{
  "model": "multi-label audio tagger",
  "dataset": "read English sentences (LibriTTS-R)",
  "train_examples": 15625,
  "time_shift_ms": 100,
  "n_mels": 64,
  "hop_length": 160,
  "input": "log_mel",
  "spec_augment": false,
  "win_length": 512,
  "arch": "tc_resnet",
  "norm": "groupnorm",
  "hidden_act": "celu",
  "weight_standardization": false,
  "depths": [2, 4, 4],
  "kernel_size": 7,
  "stem": "single",
  "widths": [192, 288, 432],
  "num_labels": 200,
  "mixing": "mixup",
  "init": "kaiming_normal",
  "residual_init": "scaled_by_depth",
  "optimizer": "normuon",
  "muon_scale": "match_rms_adamw",
  "learning_rate": 0.004,
  "momentum": 0.95,
  "nesterov": true,
  "orthogonalizer": "newton_schulz_5",
  "adamw_lr_other_params": 0.0021,
  "max_steps": 13600,
  "batch_size": 128,
  "epochs": 111.4,
  "lr_schedule": "cosine",
  "final_lr_fraction": 0.1,
  "warmup_steps": 400,
  "weight_decay": 0.05,
  "adamw_weight_decay_other_params": 0
}
Rows from block 6 of a small multi-label audio tagger, named by matrix and row number. Rows with one number belong to one channel. Each number is 200 + 40 x the weight over its row's rms, rounded and kept within 0 to 999. All counts start at 0.
Before each channel's rows are labels from the 100 clips, of 14976, where the channel reaches its highest value: "top examples" is what is common among them. Only what is clearly more common there than usual is listed. The data: read English sentences (LibriTTS-R).
# convs0: first width-7 conv, stride 2 (model.blocks.6.convs.0.weight, 432x288x7, each kernel summed), inputs 216-287
# convs1: second width-7 conv (model.blocks.6.convs.1.weight, 432x432x7, transposed, each kernel summed), outputs 261-347

top examples: the word "the"; the word "on"
convs0.54,200,160,134,208,225,187,230,201,257,173,335,213,195,209,190,233,142,219,178,199,114,235,239,158,112,182,174,218,184,214,173,198,184,258,259,138,275,216,195,193,225,180,172,192,177,211,187,184,184,195,247,183,283,193,238,195,183,160,135,109,192,193,178,194,222,249,124,237,130,216,239,249
convs1.54,186,206,179,185,217,176,251,61,188,229,200,208,207,164,235,228,275,201,230,236,193,206,137,186,193,190,184,196,169,151,265,209,156,217,164,185,222,252,225,271,221,173,166,190,189,218,188,143,286,178,223,253,210,269,159,173,229,223,164,190,230,142,214,238,178,220,214,243,193,248,197,185,272,239,190,222,242,188,202,128,225,241,222,153,202,216,132

top examples: the word "the"; the word "house"
convs0.9,165,234,259,231,162,300,151,276,192,267,218,201,191,168,171,110,231,179,155,199,178,220,229,224,150,158,209,133,276,235,246,270,232,210,161,249,176,201,247,165,291,178,273,180,253,172,270,266,207,165,190,158,169,175,206,109,203,203,180,156,248,142,145,182,126,203,159,148,213,208,185,207
convs1.9,243,208,166,203,205,166,212,190,235,258,238,142,228,151,199,162,228,143,139,171,217,166,246,115,193,169,215,224,189,209,165,176,172,183,189,173,214,165,207,145,220,209,250,188,236,228,243,173,163,234,110,228,173,316,111,184,191,114,172,203,143,224,138,160,141,186,182,153,184,183,149,257,266,150,111,223,235,218,232,160,148,168,216,200,187,214,181

top examples: the word "the"
convs0.132,221,171,199,206,171,217,221,268,126,185,225,142,277,189,172,126,152,200,188,189,192,175,146,192,230,189,252,156,130,176,234,213,275,215,240,191,204,226,243,195,244,164,245,228,210,133,251,201,195,184,213,244,217,232,196,205,245,247,233,151,191,173,233,216,166,172,197,192,167,218,169,162
convs1.132,190,217,146,179,229,194,134,229,173,179,141,228,226,155,215,208,82,201,189,219,224,155,163,192,176,108,200,191,144,211,156,193,209,188,191,231,235,174,210,255,219,178,147,202,200,245,174,179,233,215,249,125,193,299,185,222,170,149,178,169,135,182,239,233,180,114,124,135,182,225,215,222,274,201,178,180,226,179,253,200,164,206,170,205,212,227,174

top examples: the word "the"
convs0.10,226,181,190,229,205,284,153,230,229,230,179,104,180,212,138,215,249,179,138,180,206,197,220,199,181,221,257,231,205,270,238,164,137,108,206,225,244,177,260,223,251,102,217,150,112,170,169,150,148,174,204,221,157,242,217,266,254,232,165,155,227,104,198,184,191,253,250,243,151,230,284,99
convs1.10,209,195,127,127,181,234,177,176,238,130,237,104,216,82,211,181,248,115,274,130,155,204,251,233,253,237,294,213,149,242,228,139,255,154,217,168,185,238,195,180,233,216,195,115,235,178,162,196,246,204,219,203,216,205,215,211,213,166,137,165,180,166,162,284,112,218,204,180,214,174,256,161,194,194,239,192,231,238,166,210,153,174,188,190,157,222,180

top examples: the word "them"; the word "him"
convs0.110,159,165,204,263,199,263,236,220,189,171,244,193,159,243,176,157,208,175,158,187,224,199,225,211,151,213,154,138,109,208,314,272,140,179,212,190,185,222,191,150,234,220,193,219,164,234,206,183,164,141,230,236,200,163,148,221,183,101,114,207,207,182,201,144,173,202,242,251,232,267,158,246
convs1.110,180,159,185,184,194,173,219,204,202,215,232,162,173,186,171,202,205,157,217,257,239,172,327,191,187,177,223,263,214,183,229,130,234,144,272,204,155,183,236,197,147,193,144,174,203,227,169,208,192,142,181,182,85,239,196,156,173,206,161,211,97,133,201,141,165,184,146,233,177,165,239,214,195,228,196,219,188,191,278,168,235,264,193,235,247,229,174

top examples: the word "must"; the word "be"
convs0.290,249,162,167,252,212,215,230,123,215,169,252,168,195,167,173,134,204,203,187,172,200,174,151,227,255,267,257,157,189,280,157,144,125,281,188,166,271,161,226,187,215,150,254,270,223,215,200,218,183,206,288,118,164,168,226,223,173,210,189,190,143,170,249,212,200,161,244,130,175,154,157,143
convs1.290,240,139,224,173,221,229,217,141,195,173,237,140,194,299,159,158,183,243,247,276,237,203,171,188,285,286,212,237,203,265,229,250,220,207,173,178,138,301,195,210,230,233,237,242,229,129,155,203,191,284,222,179,226,145,131,203,164,164,210,247,258,221,258,168,228,180,261,196,171,191,167,225,183,187,196,152,213,232,203,259,205,173,178,282,204,234,214

top examples: the word "you"; the word "i"
convs0.351,187,215,182,259,170,146,174,188,360,243,166,158,230,198,258,228,176,223,140,167,238,170,284,206,145,215,164,191,252,168,100,202,162,280,219,153,210,184,211,257,274,186,195,173,185,169,208,222,250,199,195,224,144,213,220,234,186,181,216,172,260,168,224,238,188,193,206,200,155,230,178,224
convs1.351,177,169,147,256,254,203,193,225,150,208,196,128,208,290,244,262,149,220,85,232,209,193,273,141,179,232,206,238,171,179,225,195,222,210,260,224,242,171,157,186,147,295,304,173,205,242,174,255,215,222,258,195,219,214,245,149,212,194,174,255,211,234,171,158,199,230,98,199,216,263,225,193,317,207,215,155,158,161,198,188,189,164,238,193,132,187,146

top examples: the word "see"; the word "he"; text has "you"
convs0.201,115,164,200,208,229,186,217,222,127,260,178,249,166,246,246,212,224,214,199,203,147,170,143,237,137,200,215,234,222,125,273,262,189,151,145,149,196,134,189,269,223,172,232,194,250,236,194,157,174,121,185,262,243,171,224,216,174,174,224,210,188,192,181,207,211,168,95,213,219,268,221,253
convs1.201,171,172,177,122,250,255,234,196,216,226,238,213,242,164,244,213,193,176,171,171,196,129,164,205,212,199,252,158,205,133,193,220,200,206,171,199,210,122,216,163,211,198,152,197,242,245,196,234,186,164,147,165,139,190,190,161,229,210,226,186,239,208,153,296,298,166,238,212,199,205,123,214,134,211,189,174,146,168,154,156,133,198,164,126,204,204,143

top examples: the word "him"; the word "he"
convs0.372,244,208,158,221,210,262,149,207,101,141,191,234,127,168,171,198,206,187,157,158,236,189,202,204,187,185,188,166,218,268,125,239,202,171,251,221,208,205,238,211,195,172,128,142,196,176,212,217,196,142,201,164,218,233,178,134,200,196,133,177,145,179,180,207,222,264,283,192,259,255,197,218
convs1.372,163,209,177,171,248,234,184,229,164,156,174,178,162,216,143,156,156,193,212,195,216,167,252,187,191,196,233,143,222,210,207,187,128,193,214,225,201,185,108,152,208,94,113,147,124,211,203,174,203,173,150,287,173,128,216,223,204,162,138,210,207,166,256,196,282,184,250,243,129,165,187,223,254,220,206,187,208,218,204,179,234,159,199,186,92,184,204

top examples: the word "you"; the word "your"; the word "are"
convs0.118,213,217,212,157,107,199,147,210,163,231,241,168,163,137,217,253,241,187,177,194,188,161,353,154,189,207,220,167,262,180,180,238,217,201,185,147,210,189,197,131,172,147,215,135,173,197,244,162,247,206,192,161,139,176,198,196,249,246,175,182,261,217,207,239,203,155,191,239,200,237,199,208
convs1.118,227,109,176,227,151,206,222,228,204,260,193,217,255,205,148,107,115,179,165,294,245,189,331,124,177,166,149,270,159,267,238,172,126,151,379,208,129,237,198,190,108,203,263,99,187,223,157,124,180,145,269,226,208,156,140,156,164,202,191,160,242,193,244,218,128,177,144,180,196,127,160,258,235,320,170,211,228,238,194,202,216,177,188,145,181,244,147

top examples: the word "him"; the word "them"
convs0.182,207,247,191,176,191,206,160,266,248,181,157,172,187,200,208,232,234,187,163,213,189,164,241,217,221,237,180,206,217,214,271,264,104,173,98,187,256,254,185,137,201,245,177,195,230,159,228,284,245,197,206,188,228,230,203,178,138,237,122,145,229,137,94,185,181,247,188,157,193,242,181,221
convs1.182,158,204,215,241,141,163,231,153,283,155,158,99,210,233,213,243,208,190,293,190,206,223,156,195,124,196,151,182,97,309,315,150,204,227,245,124,214,199,202,231,217,172,176,168,201,181,198,81,127,202,183,231,257,266,194,154,217,189,163,232,153,204,211,148,232,156,185,140,220,247,191,201,207,186,185,201,116,187,206,166,189,174,233,170,222,247,232

top examples: the word "the"; the word "door"
convs0.153,251,154,226,199,158,237,192,258,194,178,210,229,241,265,216,143,224,181,167,173,205,187,259,224,167,250,124,122,190,204,224,235,183,279,146,132,224,193,193,189,156,177,208,213,166,212,138,154,107,256,178,230,227,197,207,214,220,177,153,170,197,156,239,235,240,148,213,151,173,256,192,212
convs1.153,224,177,153,252,218,219,207,256,204,190,239,212,220,192,249,268,182,136,203,164,215,141,197,172,188,199,253,239,244,143,216,236,153,111,213,218,251,190,210,181,213,192,190,213,264,169,143,125,256,122,138,245,195,158,197,150,256,222,199,203,163,214,242,184,126,180,182,181,144,143,192,184,185,133,207,220,134,133,247,249,204,190,190,231,236,183,212

top examples: the word "must"; the word "be"
convs0.87,163,145,162,259,239,153,177,178,172,208,221,206,227,175,205,252,164,181,203,185,191,196,229,202,268,189,250,169,258,259,184,196,195,225,198,208,107,241,152,244,206,177,229,269,162,262,247,181,201,136,204,232,184,248,248,180,205,114,220,135,185,204,260,191,175,187,202,159,296,180,192,133
convs1.87,250,157,246,221,178,201,176,169,176,117,194,220,206,238,222,178,155,200,202,165,186,196,216,138,198,258,176,230,169,236,218,194,168,198,137,203,230,129,117,167,173,250,193,193,295,156,219,254,190,170,206,204,141,203,133,116,148,145,194,255,229,261,165,181,155,199,185,188,180,255,168,155,238,168,202,256,254,148,105,130,201,182,139,156,188,208,209

top examples: the word "see"; the word "you"
convs0.429,244,168,165,246,216,234,185,214,328,145,191,192,213,180,176,205,289,273,187,191,108,181,269,237,189,157,159,191,179,142,231,174,215,251,258,196,209,195,183,226,204,193,274,184,221,218,208,198,236,189,140,191,249,165,226,164,196,107,226,150,173,190,172,158,207,239,170,168,204,206,261,222
convs1.429,176,183,214,186,216,196,222,192,241,196,207,261,224,221,230,194,211,179,197,217,204,296,178,211,178,193,308,204,197,194,170,262,247,178,252,182,232,217,235,178,218,226,149,201,235,268,183,176,189,169,208,196,208,265,178,184,196,247,175,264,218,174,177,228,222,171,187,216,200,122,192,284,211,184,190,298,185,173,173,165,208,205,206,162,235,217,235

top examples: the word "the"; the word "door"
convs0.15,249,245,221,214,252,210,202,207,155,154,233,158,135,196,197,200,258,159,205,158,171,200,183,149,117,207,237,207,211,242,270,218,221,251,185,194,156,186,197,158,203,176,265,149,275,209,208,233,169,157,216,173,205,253,195,189,186,266,207,160,173,209,274,234,151,202,158,159,214,215,195,185
convs1.15,218,198,84,142,215,140,159,209,199,240,211,160,168,167,169,193,163,177,243,187,172,120,221,201,227,202,189,133,151,204,234,224,199,226,209,210,149,247,268,98,174,240,197,196,192,126,318,217,130,199,205,183,206,223,163,213,177,161,105,194,145,215,243,254,255,188,155,160,184,214,161,224,166,217,223,202,221,208,223,281,240,293,210,213,140,224,138

top examples: the word "you"; the word "do"; text has "what"
convs0.292,131,200,257,148,203,238,238,253,166,156,178,205,179,163,163,190,215,200,213,189,121,251,258,210,204,168,170,157,164,238,182,191,222,175,291,229,218,204,201,176,189,122,236,191,259,171,233,201,239,207,182,144,119,209,184,195,259,235,183,224,182,184,177,207,236,127,239,166,156,272,162,194
convs1.292,212,151,161,211,225,133,225,237,217,180,150,149,218,246,211,170,240,261,211,205,227,170,268,154,210,235,247,167,148,194,227,225,254,184,260,280,162,191,145,97,136,210,117,106,151,214,171,180,238,278,198,217,292,211,204,157,146,280,205,170,165,161,227,179,247,211,201,222,154,220,214,198,168,202,241,189,216,204,196,223,191,158,233,150,157,246,149

top examples: the word "you"; the word "have"
convs0.45,184,193,222,162,157,208,167,209,155,189,125,240,116,177,225,258,232,147,213,182,177,211,256,229,193,214,203,185,168,158,235,238,225,191,107,234,202,231,205,222,229,253,211,323,179,158,247,194,212,155,138,211,213,230,235,149,166,175,201,206,222,189,146,175,209,167,214,201,259,154,153,215
convs1.45,220,238,266,229,177,191,223,258,233,213,212,192,246,229,254,186,240,201,289,220,161,248,233,208,144,196,181,195,202,207,149,169,231,220,222,189,194,206,174,177,231,251,159,147,225,129,246,269,213,212,230,156,234,178,243,228,226,191,157,254,294,244,247,207,131,260,238,223,221,171,247,198,244,246,222,151,206,185,271,262,240,171,198,272,201,187,177