config.yaml
model: "multi-label audio tagger"
dataset: "read English sentences (LibriTTS-R)"
train_examples: 15625
time_shift_ms: 100
n_mels: 64
hop_length: 160
input: "log_mel"
spec_augment: false
win_length: 512
arch: "tc_resnet"
norm: "groupnorm"
hidden_act: "celu"
weight_standardization: false
depths: [2, 4, 4]
kernel_size: 7
stem: "single"
widths: [192, 288, 432]
num_labels: 200
mixing: "mixup"
init: "kaiming_normal"
residual_init: "scaled_by_depth"
optimizer: "normuon"
muon_scale: "match_rms_adamw"
learning_rate: 0.004
momentum: 0.95
nesterov: true
orthogonalizer: "newton_schulz_5"
adamw_lr_other_params: 0.0021
max_steps: 13600
batch_size: 128
epochs: 111.4
lr_schedule: "cosine"
final_lr_fraction: 0.1
warmup_steps: 400
weight_decay: 0.05
adamw_weight_decay_other_params: 0
Rows from block 5 of a small multi-label audio tagger, named by matrix and row number. Rows with one number belong to one channel. Each number is 128 + 32 x the weight over its row's rms, rounded and kept within 0 to 255. All counts start at 0. Numbers have three digits each.
After each channel's rows are labels from the 100 clips, of 14976, where the channel reaches its highest value: "strongest on" is what is common among them. Only what is clearly more common there than usual is listed. The data: read English sentences (LibriTTS-R). In brackets: how many of the 100.
# convs0: first width-7 conv (model.blocks.5.convs.0.weight, 288x288x7, each kernel summed), inputs 96-191
# convs1: second width-7 conv (model.blocks.5.convs.1.weight, 288x288x7, transposed, each kernel summed), outputs 96-191

convs0.112:175163105108049110092157063181128061122092110116190119092164127172140144127100132142109111087161101129121168125119120110061186108127076103156159130130081168033074108098122047129105145123122102076126143157149153191160126172106165111137127117134113115108127077094102150109139072152106113127
convs1.112:066066103105159108120112113207135107106169152063169153112119195105115168130134193177089134134130122098143152140142130117109112105153110120135116136095105052096151192120143089153133105127105181088132150201118178150167130217119132209159130159134169105147165104083175107142115088169070171078
strongest on: the word "they" (26); the word "my" (26)

convs0.195:131117145122105120137177137159093132136090142117172149076089121088097053113141090120060112110124125099141084100036126149110078132125143103141197130136045121096107093151138127128144159153130085079148107111155091145160141118142140130177109142162169137137162129118084070133183153138077096113
convs1.195:105114131111118143048157142179136136126164123099158077046136125103071122074141130142082145117161124122164121147209144152144180153107154170136148178159186121190159064136184142166126131161123083133129094169158099144156103149155154135159056114126165173179129150181134103136200124105116138117
strongest on: the word "be" (46); the word "it" (41); the word "will" (39)

convs0.93:170089083067110171092134107139157126105084136134082155130100119144108082144134131133198115121163151083184158095123095119106123118137162126105069124112132102043099103133172101044128078168031115130127120057107131156118126167131160079151143100098092104082098148132105167135137126058127141126
convs1.93:083154102135152135096139184171090125159119095097089136101178153066145157103120071119151097074119200099132080141126163133135131152112147144085152094118134082052158094120118130166149136119102157077156135148144114102174147174120180152109151095119086127123164155128144114136129148105171086169
strongest on: the word "not" (56)

convs0.72:089138109120139116138145116162154160125094156116120088191144141169123181122082129131122135101142119139076152215133138155117157139154161117106130181121096076078081129148139103041122153115130138076178175123125133080155148145096164115131109138136134070185145083098136113082124145106089132067
convs1.72:096120191151118161116156101148120105169145101115097137150088164153118055111111153153133159071205054154072153157101134165077130118117110143110106108146188134143099148151144199130136120160120133143140118153089147056076134085125124152095087112169100062137137092183107117190097133151154113229
strongest on: the word "by" (68); the word "but" (29)

convs0.241:171157132147088157064099129163126128099089120151101079138068056088136130128025158139099113094135084057155091138085103121138120185098087118108075148100124140063177141087118111124115108103083095132061168172104114147198141149169098140088209112126121081112116139080104134171079119104097118155
convs1.241:156140147191088132112110179122143152178174130096109130179106063118140123154116155057076132165103061070148072119134131075129046157126127115128108125131178184168110114165103148094082142120137135127129117141116148135124148144148095153087163120168145169122141140121171144156128151090138122128
strongest on: the word "but" (71)

convs0.208:083110130113156079111180113160073054154078116082083057115166072114102146145131140157151123141153148161186133122118096094141111093133136110049075182169119077103059120135103154147125091141078079189098115118114176070129126154128125080125104167148129078147099178130151137107167123160094164134
convs1.208:100132140113100061125128118176204179080102179117111150067140136144084164116145090099124084145140161103093098124094147099153166147133125170141146035119130156125101123089164119162158140134100096105144128110102171124150109125093192148086122123135126118201136098121169159070109128189114164049
strongest on: the word "i" (85); the word "think" (39); the word "my" (27)

convs0.265:165162094071122127112159100123125126079104167122120112116195085103135136116129095077122135133127110092190103199115132090134128141162106182147147148130103144178118146110130116078050095139106087074159135143113129164107152111048130137127128153152124130192133129172190112137123137134144098076
convs1.265:123142152148092149177107156127123146026186137142210135106129110059119113106104149031132126104150105151166118129137145142152157119143128127117136155116088162112125121132095115117034142149165165148120139164073103111148149125082145188159159125151172152144107134136134101120135119170149098035
strongest on: the word "them" (35)

convs0.106:117174119137082145110155106147123166136140164172158096102083109178141209147128086095146112106152119108073133136089184147095154164099157123143152087142166159110131107135044118101098100132126100147120081146077107137208134081090093166110115130149130229123148106151097117150139101048104181073
convs1.106:113172136159155120121134095142133157126121142155164163084156107185183105110160127074145127187149093102139118093150096167100141128114129098136072140182133164212151146143132134090155123053134126182111105130146060072112146084121083115061130126072106123124096083200147146134107096125116115096
strongest on: the word "which" (40)

convs0.205:124190132099164147152168130099116123122103121141177122078133119089081112047088096147128120100149166095127147135140101150081083117137173129098083160137119154171160084074117109085119126140088122119059158172120117118182140116073175084101119167133133199117085138102145229115065151119122115155
convs1.205:088108096183117138088147119086087091143135099132144104097091118141116105156186151088139123113096179080097110119180104109060047125089104096105065147106106143164138057136101076079169168126123170122142185131109089135104119136099129080113110120109110158072143172140144098080121157085127150095
strongest on: the word "not" (62); the word "did" (26)

convs0.63:076118117133111121151120125225081110150120161147144102120083084150124113123127139178156129155139118123135096133123182138152199092111172137148099095098061084119108144081158108114142168157123112102144160129109126164156181136119088169108103150134101148106124121088116138131088169115122117083
convs1.63:124153141191131100083087154165137098153186129128157132150148125148091116107129064150088083145158124102133096163170142187134097118138153160105133110094123128118143120129079153126164120117130143083201111122119137160125187117156136082107141127109123113174156114154134177063103195100135182164
strongest on: the word "i" (45); the word "he" (43); the word "that" (41); the word "could" (31)

convs0.177:137178140106068176178131064128142152088066091126145154099154126117114158142111087170150084126113122135144126118123159180131142164085119066146103139174132143066118142114110077122076125182053093082064114092126152156160136119119130135097131185165114123134112170051122098081108138112117121109
convs1.177:109099118131083119177151061106185101117126171133159176166122137082204122078122073150107111145171119143163079128123099142103139112088095032088125110137107086189178180112112143099130141132131079164112129076177143142202108148164165144145144141129131146165130154060137104140089131087146118099
strongest on: the word "them" (36)

convs0.282:133101148178158139121183135075105159164152149140114110146188155169163063150139062154102119094070092152177139082074174097122143120141099122111112142113127132053142063108146103149107132155120155056135043125105151151126119122102126167100109144123145066113139114163137136090146103158088147154
convs1.282:117111142074159136099139165115123116187112103118150178075114103162141097148131117089207102143137105094132146145084122141095086119156148123151105101116178194152158070126110139140213154147081079165202057142030101098111129120182135165120172116164109190133130125124120149156156096162178128130
strongest on: the word "them" (31); the word "him" (29); the word "me" (25)

convs0.119:183145156127146113139157145152147158150112115138078094126102152133108073127106156122092143097132126110091144182093130141124129134046132107126116108136114125107116116078154089095169121094168102141133080207108117115204115137140155164145141130132125116118006095158090173147185138128102112123
convs1.119:148099141110123116122083228151183170138093137115103078120109079164058058110194138079105109108144148114133181152096156155131133181148085133121194123218111129145106089126147100135129169122132137126135109080141112118084104125139119123137133164111129176150058156102118121119126136091168166142
strongest on: the word "we" (33)

convs0.134:145154101043158105115158161107192153091118155096146050110117158108135179156094149146146119155120120145136118149179128132119105190118162112135128133126127146108102123170136055155075138096160064147106110129122131148091103131157193128115154107111148136111117097142137147180121151094173133151
convs1.134:196149102076137137155187129145119102184130136175136084150116123160066138133126101133103138120113142123117130146148144145124139110099147142147152167174140127107116116108147134174121124116087095104179109097095110107134079126144168095118123050113107102073129120146197162162197140165130171117
strongest on: the word "been" (32)

convs0.161:166159144114106097099134129152103133154131118154111099202143093164096131155081102116119073141155175076183148095094123129091142138091119036166082124125102076051093103132084123157112113144129117125117137156120049144094158096160137140052155104159076101137107155121102094130069071128119152097
convs1.161:123143140087098096158142143126086121086101135114115117053164135157097105081123099184123128188158169133112114133151145097159108116087169053119134084123149059064099164088139102174087140118157136096139104105173090146097161105114144102116105067154114101111105123169092108163094084084123151144
strongest on: the word "about" (45)

convs0.262:126172097156129113142125140126118099074101133168137112141121049156132109111088106070126080096086047177120116088118058108149107112131011107110132148179112132083084080103163110099112163163160094148171089162123099106127123112168141085148123119107092087160094068174105141167100106127092178120
convs1.262:109149175118140103117141169139136173126131145104112209159084086162112164080104115128106150088146108143162123136118092057140169113135114145135166133146060169077210143136152187148100131136164105118145160142113071126086141151152121121127126084099125130081077130135140125110115107116167100112
strongest on: the word "of" (96); the word "the" (80)

convs0.157:121098082105100112146120190194119121074140160142090030162123104112147147211112157112109162109091112057150100159071163145093101194155142151141115090127091122101095083068129165168147123106149054135122101125115129118057184137180109145148123125092090120131085131125146184154135140135102095169
convs1.157:122081118200036113183148139132161152079125069141088137125101160166105106140120154106118133073192132115114091112094144178131159157124109164136135085131181173154140120101182093145123128160120119127150126073120186086147192116105181157096121135087099136110097131130172211120146135119145138137
strongest on: the word "i" (44); the word "for" (26)

convs0.170:181126128130092142123255152076129162158069137146199148121156136153130093185174104102099120091124134096130130155101134079105070163115169062074157118165139154088116083165110095112180097139143112098140222128148100158096121185089130089137094070134106109131132138090136144101080126097092146105
convs1.170:139128132157141105108163180105157178195097060133186190118121152131119069146156136101104142111167118105140117085132133100140048114094121094090102082175148176125095074129154165100172138104186138137118178125113060104134128116098138117102117148086102130086122107117079150049106093051068158070
strongest on: the word "said" (34); the word "mrs" (30); the word "me" (27)

convs0.228:105136173176132141156059116132091162119103132132138106125161130149118209094070146115098152137100147025132108087170167152127026109111128118098133128093086131141178082114093082106136104143147125103095175116144112131074112102074106086126147107181114137111138089101136178108111111187098140115
convs1.228:119074147157125147090091133105162112133142126096145128119125112111137090113095182099099119099109084103136083139127124105135119071130113162122093123124133173154214168079126126132114167126135150102149116101128096085081091113067112110162145109163115115160192130125156138102135108095182166189
strongest on: the word "but" (58)

convs0.126:102081144112057116118140150149108179164136112108120104158159066135147100164154157123136063141111063121133143156175089134108125118113129119147138086177063101100097141102168103061104140109077029116062102120117120086119111100148176113123208093154083158103129121119108079166163145115127120097
convs1.126:082137117095088128132133141065132126106112109110111075177201094147207060150131095171111156106004089127170094149131068086128117161149140085182125158151102159085160133076103081217085114129100138166089164086189157121053124132129136123101113064119107131075093131116187072128136120172117110084
strongest on: the word "of" (59)

convs0.201:115131138167146084098101102118106065162135094147131173068116076097136161089114114189142121177087046128086157180081118131133150133110165107075079092109111135100119061156132131122161135123091114073110139109113144120141142109103118089119119088148109201123166118079135128199156105145055135186
convs1.201:055115127210103129149140182118117097162118146153121174177066188068139100131142136124108190187104137183094128166131132187159106126170150149089071195144128175096089085124123145193110091131086064109086121150087134131132117131133124113091079120114085121072114128069178131088104104110048101189
strongest on: the word "to" (72); the word "do" (29); the word "could" (28)

convs0.4:153107099139165116123091150189131095118090157099122205071160071199163129152113133091181163133130101103181168188133090103153129134030132138089147118139128108146150133146056128146137138065142087091135135140108134155117157124156102121136151127190110114138081145109094098173173144091117075063
convs1.4:135138119161210124082129119146112143118104150091085158121100156151118163088110143154145125103189092135147121117142150169186235174155176148146148162139176086166090081156121122120139117161137107178135104089078086137096093186069108127122109135102137137129140149093075086094167160122120179105
strongest on: the word "we" (60)

convs0.21:085112125120135149100135084099132099138066093157085125126180125146166109179103199157108160118125132085115163144108053114134204170126132092095125153087093119127056072109111043136162144121121156099164045090086124108161103150145133089098118141091143166171145100093134157150137127119132142147
convs1.21:137111188127131124083105115128161108085178106102151015096117105137160150189153140111175083118160161125152137110156108165207145140133141063094104152103184104171128066137145162178167098136105145092120085147115093114143166125102161094120117132156096141146152147130126149134128187114164105107
strongest on: the word "looked" (36)

convs0.230:114106117150099123123170127061102124147166105103083074066142089192127123106056091102110148117088115114118128167128131062073071153119215106172152081143107092067060046191127105087137123131146121132172166097168122145186087132154176102052148116130161096118127120146107126169104119077065111146
convs1.230:121108080186121099090118124077107120160112103116116067146075147126117117090108112177107169194120174141106120121157144083053126118085099039085122150137144095156134088106133145136147109128095112088164088089121121130161112066100106095098163104156113092158182109126136107108090155104033125080
strongest on: the word "to" (93); the word "be" (79)

convs0.3:086090098130112131113149170124130093078112160102122156131149087096138080115079085130118134144140117106184127093109067129102098144124061136196071131146087080137139052125164093127103159175137085145147059133134097133162167156130127126193113122150138104100079108130091049125162152174080102171
convs1.3:147122128189126097143168115133050148147134125089110147093149076083110134181109090126137132073115143143132090149161209165135206099150105110170156156140101129156130155061098085188131135139129121139105115107166056107191161084069145154102143135127147160157150096080052122108186119101077125100
strongest on: the word "said" (99)

convs0.174:085129100100127176093125158102102147091123135153112195039115137093076167086094126176140143149151150127201102123120187099098086152104164083142116078096085041113122134130080104189040118134121073066140110149157168148109148143136155166150147147114177124116088132116092182134100200121100109150
convs1.174:091092131128203134142136114062140094147120156102066153068134127113160160118166141077115155169106101083190160103138078119129109120126162138148105125100144134138177132168124081177076153138126155091110128179172144105146135119212204114171143173110198135150119171115069106124138095112149141126
strongest on: the word "of" (50)